Weights of a small masked image model.
Model: 30.5M parameters, 40-pixel images, encoder arch vit, encoder norm layernorm, encoder activation squared_relu, encoder moe expert_choice, encoder num experts 4, encoder patch size [4, 4], encoder layers 12, encoder width 512, decoder width 256, decoder layers 3.
Training: cautious_adamw at rate 0.0011, 15100 steps, batches of 256.
Data: trained on regions of photos with short descriptions (Visual Genome), 101725 training examples, 38.0 epochs.
Rows from expert 3 of block 11 of the encoder, named by matrix and row number. Rows with one number belong to one neuron. Each number is 128 + 24 x the weight over its row's rms, rounded and kept within 0 to 255. All counts start at 0. Numbers have three digits each. After the name is the row's rms in percent of the matrix's.
# up: expert up (encoder.blocks.11.mlp.up, 4x256x512), inputs 400-439
# down: expert down (encoder.blocks.11.mlp.down, 4x512x256, transposed), outputs 400-439
up.109 047:143155095127119116126145127139121114100146137121107083118112149112135114132148171135107141102149139149145174111123129152
down.109 064:102122140119096129151129130070170102115098137118120144138169144115149138135149104109111146186115175105150171109111127154
up.110 045:169068126091162132163134153154127154130162112092132151167142168121180172152137133149077109123145143138142176107143085175
down.110 060:129167150105190114102084146090123110142101154158139117132144145130117111115102141101115140138140143120131136119126164158
up.111 044:126133113108105099127092150153114119108135151105174147116158103109113149134131124111082143124116128106135101097116075095
down.111 061:143131098126098163116114067130131134078135124093136099110132146148119097134131143088148160158092170143143151161096133122
up.112 045:131135145108136138115180177152118105114169150110146118164111136153137094152116157113112117134123122124086112128146152131
down.112 059:123155111142118122129180102132121128144124098137102129153177074111138124187127133091122140127126167149161180149136145090
up.113 044:129108109124159137110153141129116097118120138180147107115107129141106073152156161061118105111130114161118113086171121124
down.113 060:109136150104097117126088144119105146138186169111113126133155103143095137097126163109129130132113089113111130135133138108
up.114 044:105181129093148127164107096095139120132117146114114105162152136123136103135152148125144075105125106123133119108076096141
down.114 060:190153142123168138134142163159143159151113125171082125132116153093127161099120124111152097057114115140138134103126164141
up.115 063:123118140133159109147138113107149095117110133141150160141139110134131137134134156119073143133118103112089108173096122141
down.115 070:127078139141112134087113088106131139104120162142133120133146127140136124147156150090126139108108116156151179103136133114
up.116 118:140121165076102131134130157111135117135107154072135113129097157113087101131109132106107122111131113145149124113158123180
down.116 118:086144106162105141150101174116111131147088154133106113133142099150130129105140132112130121145152114150127123136170137135
up.117 045:158134147121103113148122142132122116134144137141134148103139189131167127125104135108122174062142141164146092109137126133
down.117 060:122138097148190142137156110142158111146151127132125111128129088096144134135153122131140110151128100079111064107134131168
up.118 145:129127130086086113125104064164168088127129138122107131157130129157149126103145112172155128132070135151116157104143114084
down.118 129:105120150148112154093112132099136125146098081134078112098102130133109123091141120158155133151148100078123127154117130122
up.119 048:125097108171180098114162133130148113138084143147143150107158142101112131129119129117168119108147091105143142067136139127
down.119 062:102154113144107150125123102104146129126111130134107123175156183118110123120137140148124128121136175124156135153088154131
up.120 044:077188154153142130166131099112127137124090121135150170147136171152119172139142106134108137114128099111142136121106132120
down.120 064:142127139138114122140122130115091150109127156157081136109119124101109175136144172091144134137114116109072100150107156095
up.121 076:122132077140175115154141132118105122119123132113110135129124109122155107133080138135152128139150116122100094085106106148
down.121 079:141114165110094122121085144141104086133122128114129151135155106104135109157113093140150141103087112142156183152141171102
up.122 042:132145165176110123137159129094124099145123143111135129121145129130163130139104155123113148147085120103087128099134165128
down.122 061:110118177106123153131072117142124131114172183119133110122123109147144113086173147124127109130105119160141140144175118185
up.123 066:121126125114145113121132149085131142131098152112107122129123137124136105140107096102147153105119118104113130091140112159
down.123 074:101140106095135139129109114146126125132100150117074112164091121096125131117129130114124092137125113131127080145143163096
up.124 050:149187142130112098153132128125153115137159183131126122149141168128127114106119138123123157076127127181121131179149136095
down.124 064:112116096146146161100137158150127117162126121136145136076107108093131163142121148149114137098171121132113071103107167095
up.125 101:159119147118151143152172118121105139124100163115122116073152133052110132134153135119128167126197110076150133148132126130
down.125 103:099161105120137114126111106127109114099099095178097144107135116122157101136148114148106099108118114158118118161076138084
up.126 147:125108115139106165097086152124127134147124150110121121134138124130133162125167122165123123173129136113085145101144113141
down.126 140:145135149099067159139134096137147107158123138135136172111190105166099083109062179110140133113118138125107124139136114119
up.127 071:153175145117127101121130159170132123153151164143152121112133157132166159153131112086155127132117097140144132094128118118
down.127 079:111131125144091127098134115122111109130112113120170150183200096189100110118135098131136134115085118135103137158142143132
up.128 047:146157136107132095146137150103126116152134130132134200157144112104178106145086146106124156120126134113116097165127079130
down.128 062:167132147115118121116110089152147120124117126125115150152135082144111123100132124154082116154151106094137101134134152113
up.129 173:109089134145120147119123119119148174116140130131125153136104090107150074105130152109114124142102122127066158191119144157
down.129 139:118144139109141143122112103067140081128158110109117141132130119114153114120140124092130153129080143121115135154056147103
up.130 143:133127173097116142098128101142148168138142142099133115107116118129124088115119154131148131089127124123112146160135117143
down.130 140:100122109120163130113117123065129136126111119133109150122102109119110115094150149098095131115103117097106141154083152108
up.131 104:150115164112145113131130143143104147127174140136142126157115144119184129137125149111098126161134100127121146133148116132
down.131 105:104134117143110133107136130172102139127131091092096128147141144128114118118133123095129085165131113123142145158096175116
up.132 118:156106093117146153148118181119109141118099140107139121149153165126147167153141129096137103122105113131147130087147152172
down.132 099:124158139140117117130124153133093150142095155143086114134138131109093125123139142066117097136170132090150117110141164150
up.133 056:168159135141128114124112118076146182089114155148118153121138141096107162186138173116122171133102088118094148134127137155
down.133 068:134122073132106134072139174147098110112092153135112183125149125124092113107145132129136146105102064115139139146125132118
up.134 158:130120138137117089172093146109141116140149118088114105137127180143121136123117116136163130111121139103134127075129127113
down.134 140:135103149147141142113124138114126125145147127088113137124099097117160152089124189126120136113147129115122154120062142099
up.135 043:115136155137126105145141139162107113141148112072138090116119102099102143099113163118146121147091119136104154093158106136
down.135 062:099118134139123107117111128123105143127080131151083105161121129110103115135142123137128127066142150152114145141190112136
up.136 049:133123113121121103118125136130106101147106139172151098156127196127086106135070130099175171113106098109168139139134098134
down.136 063:133168126162138130128129143113143106149111139145131137140139188128115120161128160172120123181109140096112128116099115154
up.137 043:156175125101135106172132131147126111135108160134145160145083129132154131172105152092150122116124114099115137111132127142
down.137 059:087126127172126122111145115082100121120163120113155164117117145095145099140098112086065128141134159162135133143139140116
up.138 041:139130144106129107181152102135133124144132148139116108117138119102148094094140116128089118124172092132123138120127158176
down.138 060:158125169143106115170162117158138082114170118121125147157126129125120123131115091142171124138164140135117131110066099075
up.139 045:155132093165128069174148137173155124108116117139129099130118131121146100099152146130111141132092095122114108124131116137
down.139 059:127112128132113145117129099100085133081159104083102130124113135125105122153143144125128139106085157137125120116153161103
up.140 048:114138125150175151124153119148148145157122159121145114137135125120109128162096167086161057101104081131126122167108140131
down.140 062:109128103123146101115109159175140128154137132139096129177121142133137104138104143086106126104116131146100110166104136144
up.141 054:125145148139147117162121148161129162114166143112120158130130146158135138149141110115120123134115088123117121097151170164
down.141 064:137102133135090142131102152180116107133132104140130111148175158112110118123100095124135109152118097158140118145134116139
up.142 049:089083160123129121126128077128164119139174136115179174140127102099149118124102124155134156137139114131137101107141106123
down.142 067:124172144139161163131141127098101172163141146090121127150093140147140126150143117165088088154125123104138123124139164130
up.143 048:141132121175176088158133116150151115168091105123174154173135130108129140163074135148155149128120128120146136167149068133
down.143 062:128131159144167111109117142106134093135152155106147121127153136108148122126103109151088091136130075165132142119097171130
up.144 061:125152151144120177134135134125112104142150114126126127159148122130164123155138068175141119067131140135152104129089112098
down.144 071:149161111122120143165127124126101144144143123132152099137125110087150119090119147117162149128131132114176140125111097118
up.145 047:147100109135142149146134119095141118171136083121106117080159148083100121157099137192083144117148126140130125132140126127
down.145 062:131145117133149155134169175152124109137192160125158122150131125151135131119140091117178128143138144109169115129127122130
up.146 049:126152140143127066117100134125087163164145131113127120148115083143108090128035091109122138131164169121122162087095133097
down.146 066:138070145106111129109124137106115160132115130131092129135122177130171135110124132196125153122088113078104138151135187091
up.147 053:165091108112128113169124145098145117130097110121137131117112110118116125176142116093107152124125099085105154105066164161
down.147 062:135125094126125134188109137153122134177113178112105145113115134137118132152102136127134106140146129111128121155126135134
up.148 046:163126149104146120120105144153091123112119118137141134113121125119107115073151121102143158122100148130111131110152149166
down.148 061:138169165128118118102149098122153121123109100116121103179127102095114159108116098133141127120117155112125150141142116106
up.149 044:140149114155118122111129148146143120137106131116131142094131154127111131107138133108129131133135145086098115110120139127
down.149 057:129115163153106108139143134166140108105176143115115132114116100118162127136175132113164139112150150137104128110135111146
up.150 043:156120150114111146132103160155128116121103137145146149140107153116153154181135135157110122123096129102130136154096150123
down.150 062:139146160087141167102134181112138128107083133118174146151135112153166115125130144141129127140130156122145122121115153141
up.151 067:125111126138086111148109162125134096120136160111118104122154121148157131132167123098098124113133144175070131155126095113
down.151 069:126140156093160155136139141149159111108100146116101144142111162144112127117148095114146098125144111169144116108117150152
up.152 054:132173135101116122121110119096138149091158127107177133119139068107138134113162100128156081112132087137154130140101103084
down.152 059:106144114117171124122150128104109135122112068125173097147105117154109168069165150162066169159089073113116139125104154157
up.153 064:174136131154170149156135145110120138106118147141139144149121107128117063156080153125158101105098128173128102153114126152
down.153 067:147128138118066135148133120139155133123152145144165146116127107112145098112124075083120140148095137122123121133118135109
up.154 047:159146174112139141151168137148098107100152131120129154130168138091138153188079102123130116077115114155125118102088113151
down.154 061:108090146126152093164110140112163117097160161149085190116103163155188151150129132120116149110102119108107104143121152132
up.155 043:118123152148129101112154110128151157150156186138117128157146124112145122070093129114165138120133126097149104118155107132
down.155 059:107110121083141129147105137097136122127135142132137165162153120083114118091132093149129113087117142133084139104151098142
up.156 049:141161141170155062122132131138089175148159137131114121124131194130096172162129129106107130093090141135112129151162110139
down.156 059:149127112111101164157116079134130122127138094101140130157119102104166113154112170129181111123096154128095075107106119126
up.157 051:185102143116155091127124130113146134124157154098120143184160162105129117166099091131169111061104128108145107142127110142
down.157 060:140133098124127141126106128161131152125141104154100171199117104132112132169141147129159163119126113153139165155107166116
up.158 094:134143137141178126150121136160116092159146119122132135140140138117162186133148094160148105121129143130122154101127138130
down.158 091:117124090150165125105156123121121139126066128116066118121125112096133162128172148150128144111177143086129103138095179137
up.159 043:143117139124130128102092120107091200117093143150178111198133105099107109136142116107160118145084137128091137163100126095
down.159 063:170122145088106152141137123126131134115117152125078093104156123146115162139141119103088130146111119144152121154129145178
up.160 088:120049098096146067167159139164108125107176108068123115125086139138144129146079152151153115144145167120151083120112133142
down.160 111:153175139174139112098155146108144162116099137134102147125106128156107145112161133106137151147097121071118176118140134130
up.161 048:128107117117175113140161165134143133105138114117143140136121154122147138162109136143141119147118135118111133112174125152
down.161 065:114118129150155157110081126119141147163116116157108115138126090124062111129137122071081126139131099150126151106125104136
up.162 045:123124100127132099106107163157087133139110149117122118130105109139145138130119112130167147131110116124086174146114123124
down.162 060:113128123163148133168146128155138122089139080137071145080159157151126183172130130101158134080100121139123094103141134151
up.163 073:109118110114162123126132116103121150110167102053143115184172131146122128173129150112126159075136124150085154110135116142
down.163 089:146131134094172134146107121096129126143116122136140121162164115121126160080128134149096159119081123108122137136116099105
up.164 117:135118140152175094149176089147116144090145109125124117116113147104156097101101148098128127098135117126141107168127146148
down.164 111:140109135085091116140099107151143101178139139121120154123163156151098089102121105146134108152104135117095141088148137134
up.165 057:153132151117146109139136134110131095125177154108117153153119115113126144177097159118147171086109118147100105125140098074
down.165 063:131102129099109137128106130168135097150113128127101162129170121116153142136122093190129206113137117113126153116135157125
up.166 043:164116156155144077121135106124135109155107175108116134117140166127147136178160109134118097103136135119103107130141132091
down.166 061:109139113159116113125145113119100106131117141105095144143122152119067098170135124133105134143127116180163111127147133151
up.167 149:125109119114154107145148137151125110132130096136129128115085131157167101124107170116131141121115140116148130125125131133
down.167 139:097122127156136179123119146091105120110077138107060147099163121108096170098175098122123149177142126103121144122129184131
up.168 058:133186131153152135109148125132081114175117155108164119169173137096164125129092121115128131114143106110113127114096103097
down.168 067:091114147165145094155118125086127151094121108114088170123146119179142105087114157101161088098098065116100107130093133121
up.169 158:135176133102071104145112106135187087117160129157129129100118132126129100136078103117099100116088105136101117186148123147
down.169 147:069128137138125118138106139088118159107090084147098127034139110099123151124127128142108142095150135120165128125113124145
up.170 129:159148154109133108135123128165124116143123129144142126157155147163159147128141126131128184131123144117133142114165110083
down.170 129:106164147154110111064139152097139129101093128132094106085108099085099130099148148137125120123139110092167080142124156153
up.171 053:140079135111130104123150136116110118122141113134104119133173141134152118180123166130090126120074092108081111117130110141
down.171 065:136165156147117135104142158096127129113120080134145098102138175125171127089140135118113149135097101087143116106112138160
up.172 053:106127134147100121147122116126135133132125156097147138139100145091120111153124157128127128129101108127137197118099074141
down.172 068:125129137105134112129159125127153153100100179179115120132102114101149125134152099117137186126175152139121139122110129149
up.173 123:120157138093146083144130160126157085109116116098103093120153105142126133131119134092124144160101165140086143139096095090
down.173 123:137130126128194132067078116130154089130100111156164102113147127133152132150127131141115160157116106139132146166123132122
up.174 177:125163163134126151103125117089122142107094140142137158100151128126135131129147154139117117139102098108110131170097141176
down.174 156:113182097158132143079156122084107126122068130174116152167166156126110103120149080145168128078096096117137121131097119159
up.175 043:166135136131104145096121160112071134140160111110151150110110156151158168136124187080122144140125154118142098107093112115
down.175 060:101143118139162114114169163117113109153120134118127150116100108144115107115111136150147132138124117128090120136103147067
up.176 085:122139132116165121135138148127113115137147156139143116146139150117143122150096132121136098083112119153154123123156121105
down.176 087:123095144144145119149083114078154106148117091122095116144157100116119182121149181148138147129199133124130137135107155119
up.177 091:168175118156185134098126129125133135105126114140156160133151124107135119162126090118135127128104157177158138134096110122
down.177 100:121103104125094162172147113094112159132125154130139109137127130128120133134141121094097140109151144130118120113126139126
up.178 057:126153129161141097102129167084163167146137142090121091129157111125079107107117137135133152098089100086155125135143106137
down.178 067:166111119112137112101102143124119131104097114084132167091167112124134129094123100141136140167111090078124179155059134128
up.179 099:135109143108122137142087139130172125141175146114131120122125138130122101135155105179125168150095161126106140113168088100
down.179 102:095116134124068124122121133136133098138107099131113181107156091140058145114109128113128106117100121105083127149147121147
up.180 045:140131152133124091138111161137136126122130119104125163134142138100138160124094135129137126148100121133111096150109123169
down.180 061:134138163126126140156093114101100119102127180178166141126109101100118066121099110153099163124101174083106145095125092123
up.181 047:128133136111133135141119128073167120122131108110168148099129122089107131123147058111126054124122109163098148108167117150
down.181 059:121118100112107130112107152128149109108163100126141108118175077118142155138133129127156132146150131140118151061122161126
up.182 106:128165112130134108143156168120117173123158131115159126131153152090165118144093127123112177098136124102145135111136120103
down.182 107:124124101145143167098146123095112137122097123120091135104157113130119132125145171152097165140141136098105134099125166117
up.183 152:099085122132140129110100120139168124079174117121128141121109094105133115120112158094127134112100128119087158116095124118
down.183 135:138131123122131130107130125141129135156160115144109151148154146095119158114099116106128131114112139117123153163135137120
up.184 086:156109143143165096138160133161126128116129098088141100172106159151165094130128120130146093102142134146160103142129118116
down.184 087:118118149154072121129123127131130112130097134119110128071185135103080116129123099117131122138125096092148148098146121149
up.185 092:166112134144119162116115117083138123110100166103155106106126143105150093151141161112119176139141133139095144143139091148
down.185 093:085142074140137079141129092124118116143092142157108143146109115112101086134174092160103071127128114143158117142142124145
up.186 108:143080142126169105179161127069142122116153160111144123134095137130128126148093142109133141110128129128166106111097118139
down.186 109:123094129190140132126139145102162128121078140086116107124089102094109105148117144108128176132140110125112136098147121144
up.187 148:121112114181120120140126094140138097137106145138114101111154099167118053120131149144117111146121122133111118156157106118
down.187 139:149134141115118117151094136101135112125102156106131136134133150114116109141157082149153126165131135131143133111115139114
up.188 066:159127144087120141139097105129126106108139145158132120149118136155130119124085153117118154138081123141082137142134106136
down.188 074:152136104101064103129110125107150122108135109117114135105123139108108134128144090147105128137142146152132154159156161130
up.189 043:152129112154117102138142160150151153132132155138133120129115112109146151126106089121150116106131157152097155096105071161
down.189 062:193105138121145117127106122110118132154137103118121101121171162154089125169091122124103083099066135171127105137117185150
up.190 045:155114109112127151154160126130140130079162132125137141131142108077111093140149126138133105141141143075166090093081124147
down.190 061:135136152170118168103135137143152085091124136093137130107124097139105073106144130132124099136159166090119146165138147173
up.191 145:155135156110131116118115112120140149146109144120147123117122129085139090127143124150155096129082135127161113134129123138
down.191 134:114098122133157106142124116124119130114087101142103126073093068127110116099155181132093146120105137096116133131139147131
up.192 049:184118137102130116102162122146156147116147120129124168093130150110120106165129116120129109075109114110115138125141126151
down.192 065:098110087130141106092160191132176144160091125131148130153142130140155126137128093094136154097144113125127173131118139122
up.193 087:140138146118121102099103107114179080128156119162137144113096119100120075128126106109105119097135130145105165166139123137
down.193 102:124120103095188108131118092141118114127085100101056125148141132131124143079126154163133116111184105160129177093108157127
up.194 135:123107124128145099137177103112144125128152128132133161092099157150130096109111158084139114105123111111114146156098117141
down.194 121:135117128140109087116139130127137135127121133146085156152161162102127117149136090125152102126158108124138118116171129148
up.195 044:157124111125096106129174136114090114110139154075133131140128131114095089139106172152108129191154112077120126142135127152
down.195 061:135110122128100143107135159132107172118097123093128105097121118094094108140141098172137166127103096112166103084124087156
up.196 103:141150142123145137158121141110120148126119132129145132142097160088112142156130130092143114114108100134141093094126148179
down.196 106:135153121145173115072136104132124146129060133122105165123129097150149146125110118158131148150139115108112128089110131132
up.197 135:144137144116114096122107102175137074142116127123135104115099134152091088134038145092116156130128163136130115143139089136
down.197 140:084145137131126108131126147067137130123093114117102113080148106138108102115141107147112147112154141122135115150130123132
up.198 050:129111120117161149153137103103137098100135111105151162125113110115141094151073125135140108072142078148101136121111107107
down.198 063:165164137120136108111147119187101128123148122107166167125108131141154120153125086149158138106148136120124144110139106105
up.199 068:153115162116125125165129121158121127144176139099109103118089095109130123138113122138127149106143086138142137117107123087
down.199 071:088135128139122155128114134111163144131136169139109147091132123127125143081143162118128107150125167094101133112063144118
up.200 046:075109129136137081119104134103137113132115104126160140108122154130179090143112125123164129115141139119104121099120127116
down.200 060:154131087103167106138122168154180141118132154165108092144169142107122113122110122100147120162119145122132088124148160106
up.201 110:120151117111134145121125093096139109133102155127156138081130101137139112125154092105105113161117132129110135147113120128
down.201 160:108096126138089163123100147120123121123153123099138116148110107101169109121107125194102130138138148124167140095101137127
up.202 169:119105134156069122105104097131152107157136139164126131121109106179149098111141130097149084142133121127094165139135127108
down.202 161:094141145124148120099115132125126116128129121141077149123113138115119167093143139148123144139123138082110134144109134110
up.203 108:124185143130115107135106150138151132120166136154139123122122116109135123132093168089116131091128110149104123177093139112
down.203 116:085109126123114106153128098148124127123143095100051098118134135166127135067115142132138128104146096148125143094144139104
up.204 046:127130123105114120172142110133145119125132128112112093140172129116105117096126102119109101098136104174113095143118104145
down.204 064:105115122137138096155128156123142101131164121105161127139146156163111154162102133109122146110140155106128150109156150121
up.205 147:135112114110117105136107131132147128111135112099136114122160114149118133132138111185117149124086134135103132119176111072
down.205 144:099130135154120155140149132074141127113109130138130121113140095106145143084157110125131118157108101091090149152107139142
up.206 044:139097098124115198111141142154173147130145129076135173155110137119139104129110167172174101103145129129133149152103073112
down.206 060:162139068125106147165102117126147125163124109187158135117144070150091164105157088119131110153126139131162179124125165111
up.207 045:143135141112145122104148098114150095139131139134161108105149139116170103127128118137148112122110120134155152151136085083
down.207 064:111156194078149096141113112097107121082145127150141110141158143144113157084112111104166113117092144144075109117134126138
up.208 052:146145115133130094146103119134102101118114133124143110173160133136148124133095101135156144107128116093132151127112112116
down.208 066:105149106173136085125155124115124170112133119135135109123125134129102176094122118134136123119117108130133116130103126119
up.209 047:134128149168123138125125112110153184121135147137128179135122143132151125165125128151127130110141089142108098143108135163
down.209 060:137104151148112168135110132146130132172116157111142126149120117109109144148109148132137152081129176128145121166134112096
up.210 045:124166131087122164137160191087144117157134136162159198136174136120089134157126125093152136108131134138113120143101132095
down.210 061:112115086131134128174088122160136133119116102126109115150145133127124119117131112154177105133120154145120125116115124155
up.211 043:161124089118124075111135152186124148120137146155125141146120137083095147117173090106108111104117080161074171129158122144
down.211 061:156167136114113117158086111146103100133150113151102112127116152162149092155129145113090121109148142108148118121149127093
up.212 129:128093126114116129138113127123170120126102174121123140091137119138118030144134163070071093152116123144095136168135139158
down.212 129:119142113131165120131137152060124103144075126115095122154134157091118150140152087134118143123138120128152111100128152099
up.213 045:100123093119140113131159134103081174111121155138149178124142115122112107147156118093092159146120110136124089136093118095
down.213 059:153098080143115100165118134109149156136125081109113135145167149123117146119097147105131115099149102147146151138097119102
up.214 051:144124145129112137135150089128130111127114118095139130148154090081181093111145122117154148137151100138163180152166151127
down.214 062:136158140113122151125119133202125124129113147085145174116106171159163162089116097147097116171146121133124129127104116165
up.215 051:148109138112184115123163134173116154122162108132137073161135127100117122144170104121129103141132114139133141133123135104
down.215 062:080146120113118151118096138134095080142133122123118112140149135134194106095118097095092097169097125104168127107165139164
up.216 044:142114145106129138129161157143148161129168136157135146143107125139125138166135138130190100135149135109151119163129108101
down.216 063:103152157145135078114143116119112103133099119093126136097147124077156152108086116093076200115116132120142165140151112103
up.217 146:132159127115126111115122068160182100132135128155131153145114115167157135129134063094119145133108112130075106123099138095
down.217 138:099142124127135120071153140091138119118109122120075133113142114127122128091145155115132142170124119111119133133105136132
up.218 044:176101171110123161122170150128144144115161126163176160139110095107099113182132127111139114138083144141142113093140145109
down.218 058:079129110111099101141157109136140149144165147125092134133149123138097129128115115098099141104138098148142109137129107128
up.219 043:137125117142117115176117110134126124133127165143162140169170128132124132118095118156122149137166130126085099101136127144
down.219 062:162107098112146079129109101130161131111110173112116112103121127148142186152154091100077112115116131157132131134153124113
up.220 059:143130154120130134170173104094103124153109166089138128107161145102129137178158109073088096116114147133154104092135075160
down.220 074:180146175101149137129116095100115118128080125135090148125127144108138120114140133111107169118113104102133154144123136120
up.221 043:162137123164125167125145145125100131138083144139134105140155144085084098130102084094116161067137130106137136165091144114
down.221 061:104129113138151124141115110125104119133199132139161111099126118146131111133145122132151127120100149121152132120145122108
up.222 045:105175109106119133159108137127148103072159167148159108131151137131114118123150120116128111134074152176123122114143094122
down.222 065:095096181161159122116142084108087095147130127141135143114117118119117109139125130120140127109151137160134171147121140114
up.223 126:118068151120150112119123088157178111123131130106120140104087117150178081126124152140098162142097134151118146163155135155
down.223 131:102134101136136145132119141054116117127078134126078139119138123097108140139126123091110111152124105112129112141084144122
up.224 046:141139128121111136158146125153123138121123133134159090116119109109166141155073136117150107107125105076106113116138105123
down.224 061:087153134133081139183147109103149157143136123138096111149103108123138135105162150120139079124149171138157110107117149128
up.225 048:146178154133081105112134155104136143089181120138164137187134109156131125130110131147166162102106112093098066163124134134
down.225 068:152142119184152157139146137148173127121158143122112153132170141136127118151121128118172087112133142107165094120175118127
up.226 176:122099119193184101138203118118105162080115094095094087126096145089163110108130145111137126126148117109165096130093151148
down.226 150:135145149115080129134107102144156090159155153137092181148154123158109107133121115135121100116089129144076155143165110099
up.227 107:127140161107147096143122116098130116138103112111139154120128150149122127133136116094141093128134106138137111118130147174
down.227 110:106116106123115113112121146145131131128105124154079124095125129075122106107104136132095172122127126109181141134127161117
up.228 044:127126106144160145160137102098117137148139134154153125126159146155124142142113123153156143150147158094168121113141133148
down.228 060:110186133130099149144104137146149080120098129137163155138153149090147113128124140118106131093112139130088112158140138102
up.229 062:161157094090156154068147166093118161104132148130150108132130165111147155170138146125156124173090101098167162159148079164
down.229 067:119108172131146124127090119156157155164172148127155134131162139095101106118137110148111147140100162178086104153120108135
up.230 044:155090113136101088147132108132161146178109131103173162136138158153152071111114104165121133126108143123118081111135147092
down.230 061:132162134165142098106144110118122096146157150131127074118148130114099144116157132109111135115117133102155157128136140156
up.231 123:145092135172088102112125120135121163127110154098110102115193147110095101124151128103126091134180113114157128144154144143
down.231 121:198126144089137117134157127119124136124151114171140137164154161085127129142119083116111129105110121180131138078174116151
up.232 047:129112111123106108138144135121116120152153147133139136135119117103130139159093108093134104074123130117155109157094104105
down.232 060:113114109106104154126094144125106149119086112146086136133065057107132112108124115106096187161138118161130109141130152130
up.233 055:138118138139115124119109171126149153100154152140108141154131152143147121114117119119104118140105092146140119094144182134
down.233 071:120133123101120159121164141151126123148141105139110132122111106136093107127109086119144119129102099104142151164090127169
up.234 044:112117085101079122104153144140138111093140110131169131087094131129147135155117098086137168156131123145133146107143154105
down.234 059:147107129152100145069071121117158144102099167123114140140101116082137142131079158148130154113146121115164167137121127159
up.235 048:140106128100111110109134153089122127098150128094118084142093078138100163129118153131128116145108115091141120077101132128
down.235 059:101107103118132128114145145130106159116116097159154136171187166131116140135158125129098134168118133156110110140189137106
up.236 120:135179139137152126147129154160106123145122137133126131189147136133130134133131104200120139110105098130123139114142122155
down.236 115:115124122180122144118155158094120141092100153132107118158148091052118121121085099131124115149140117096126091131117136137
up.237 723:126161152119117115103105103093146111095099109161117167106155161090112126114158079099105126116145098129099160169107162160
down.237 644:100113107125101144156113099159117097139154089111095107154112109157097096093105119104117121094159159128116102103163106100
up.238 124:157150148144161083106099124084140144143097128155149196114136157106100128129161142094112137107145092132106120137124151149
down.238 127:119147117128108109082111115119129115146101123158136120150154110127117108126163084152159135141134139120138124133094131116
up.239 052:156127139137186127124103113086117131145164179158137100170129133135119153141106140156114165102117116108140160135162112097
down.239 063:104131154143141138112105153139143134155094146147129109109159137123150169132156116162131118136100140113115131146112125150
up.240 043:155075133089137132166125113125141133114114130181146113160131141127096078155103139104119134063116133163149118135125121113
down.240 061:148101122143147131160134126106119100114117123142130103081110101144079103127116124136103158140119158113084114141156141099
up.241 045:197157143106108123121131115100109136141137154128097132101164166145133117163133133125132149113147149132157120111094144120
down.241 057:105087120143166120133104169149146115144110104105120143127093087120147132096113157126143140133111150136121064144151087147
up.242 124:109157103143162127124140127109111127089107103138119148152125108147114113151103139136135181136149081105112105150083129136
down.242 103:125089116131133111128151126138161097151123121104102120126155127125127149141132110185108134142122124113097138127128127093
up.243 167:127131131110110111118113109101149114090119136100150117116156115106105104142091134071092132111153128133110118127132119153
down.243 156:084162110156159113117154143102132129110097106170101124141112131119134139100153106152107127102128100102148111166098171127
up.244 145:132072126123164111121136090115171132107132095119137208106102114141121083147111132082118140112092106120068138165138124145
down.244 130:096156158152159144146138132119130112138101087143074122107111131125105129112152135107095120134125109121107136139101121135
up.245 063:134142095109121097099109121085121147124097128135118158101144146110133136148126131142129101158114097121121124170074139128
down.245 087:159125151114154062154126103137125081162071103138135115145169161126081106142113127142139146134131134144150175122140116091
up.246 102:131081144118151105144125120138140121143132115097130142141106158146109136158113153138164130118102141139116117071121134116
down.246 107:104130115131140150121140141135118119140096130120102090047109117105119143132148154124084148152162137097157120140146128149
up.247 043:179133143097143144148125150131146117129120128113172133086122119134127116160106144121170118116116118096080105120101100106
down.247 062:154161124131143162121135097123132139137171142088124143151115139123126154118127139145130099139119142153157128141092110152
up.248 053:161102131119146121114176143083124126133172124099160127153093156119106073145121142140149063145157127133092084136165113124
down.248 066:110085131092155121108164129154143153140102121125113138137117120073118140170151136113120105143150113084160127131087147080
up.249 059:100102134102156075111111133115139140111131143130136119137102132127102129145119121163118134142144157128125149114106167139
down.249 065:109127152140111116123098163097144102150160131151105123147110132179134127133140127121138146140057151107148190147153119083
up.250 057:140128129110143088179144117121140127129109125083122100160124164146105118121100145129126157122105122188124108132147095138
down.250 073:146119128131130115108140130135159165135118102086089145106178135132132085131139170134112136158123154135146111173164124125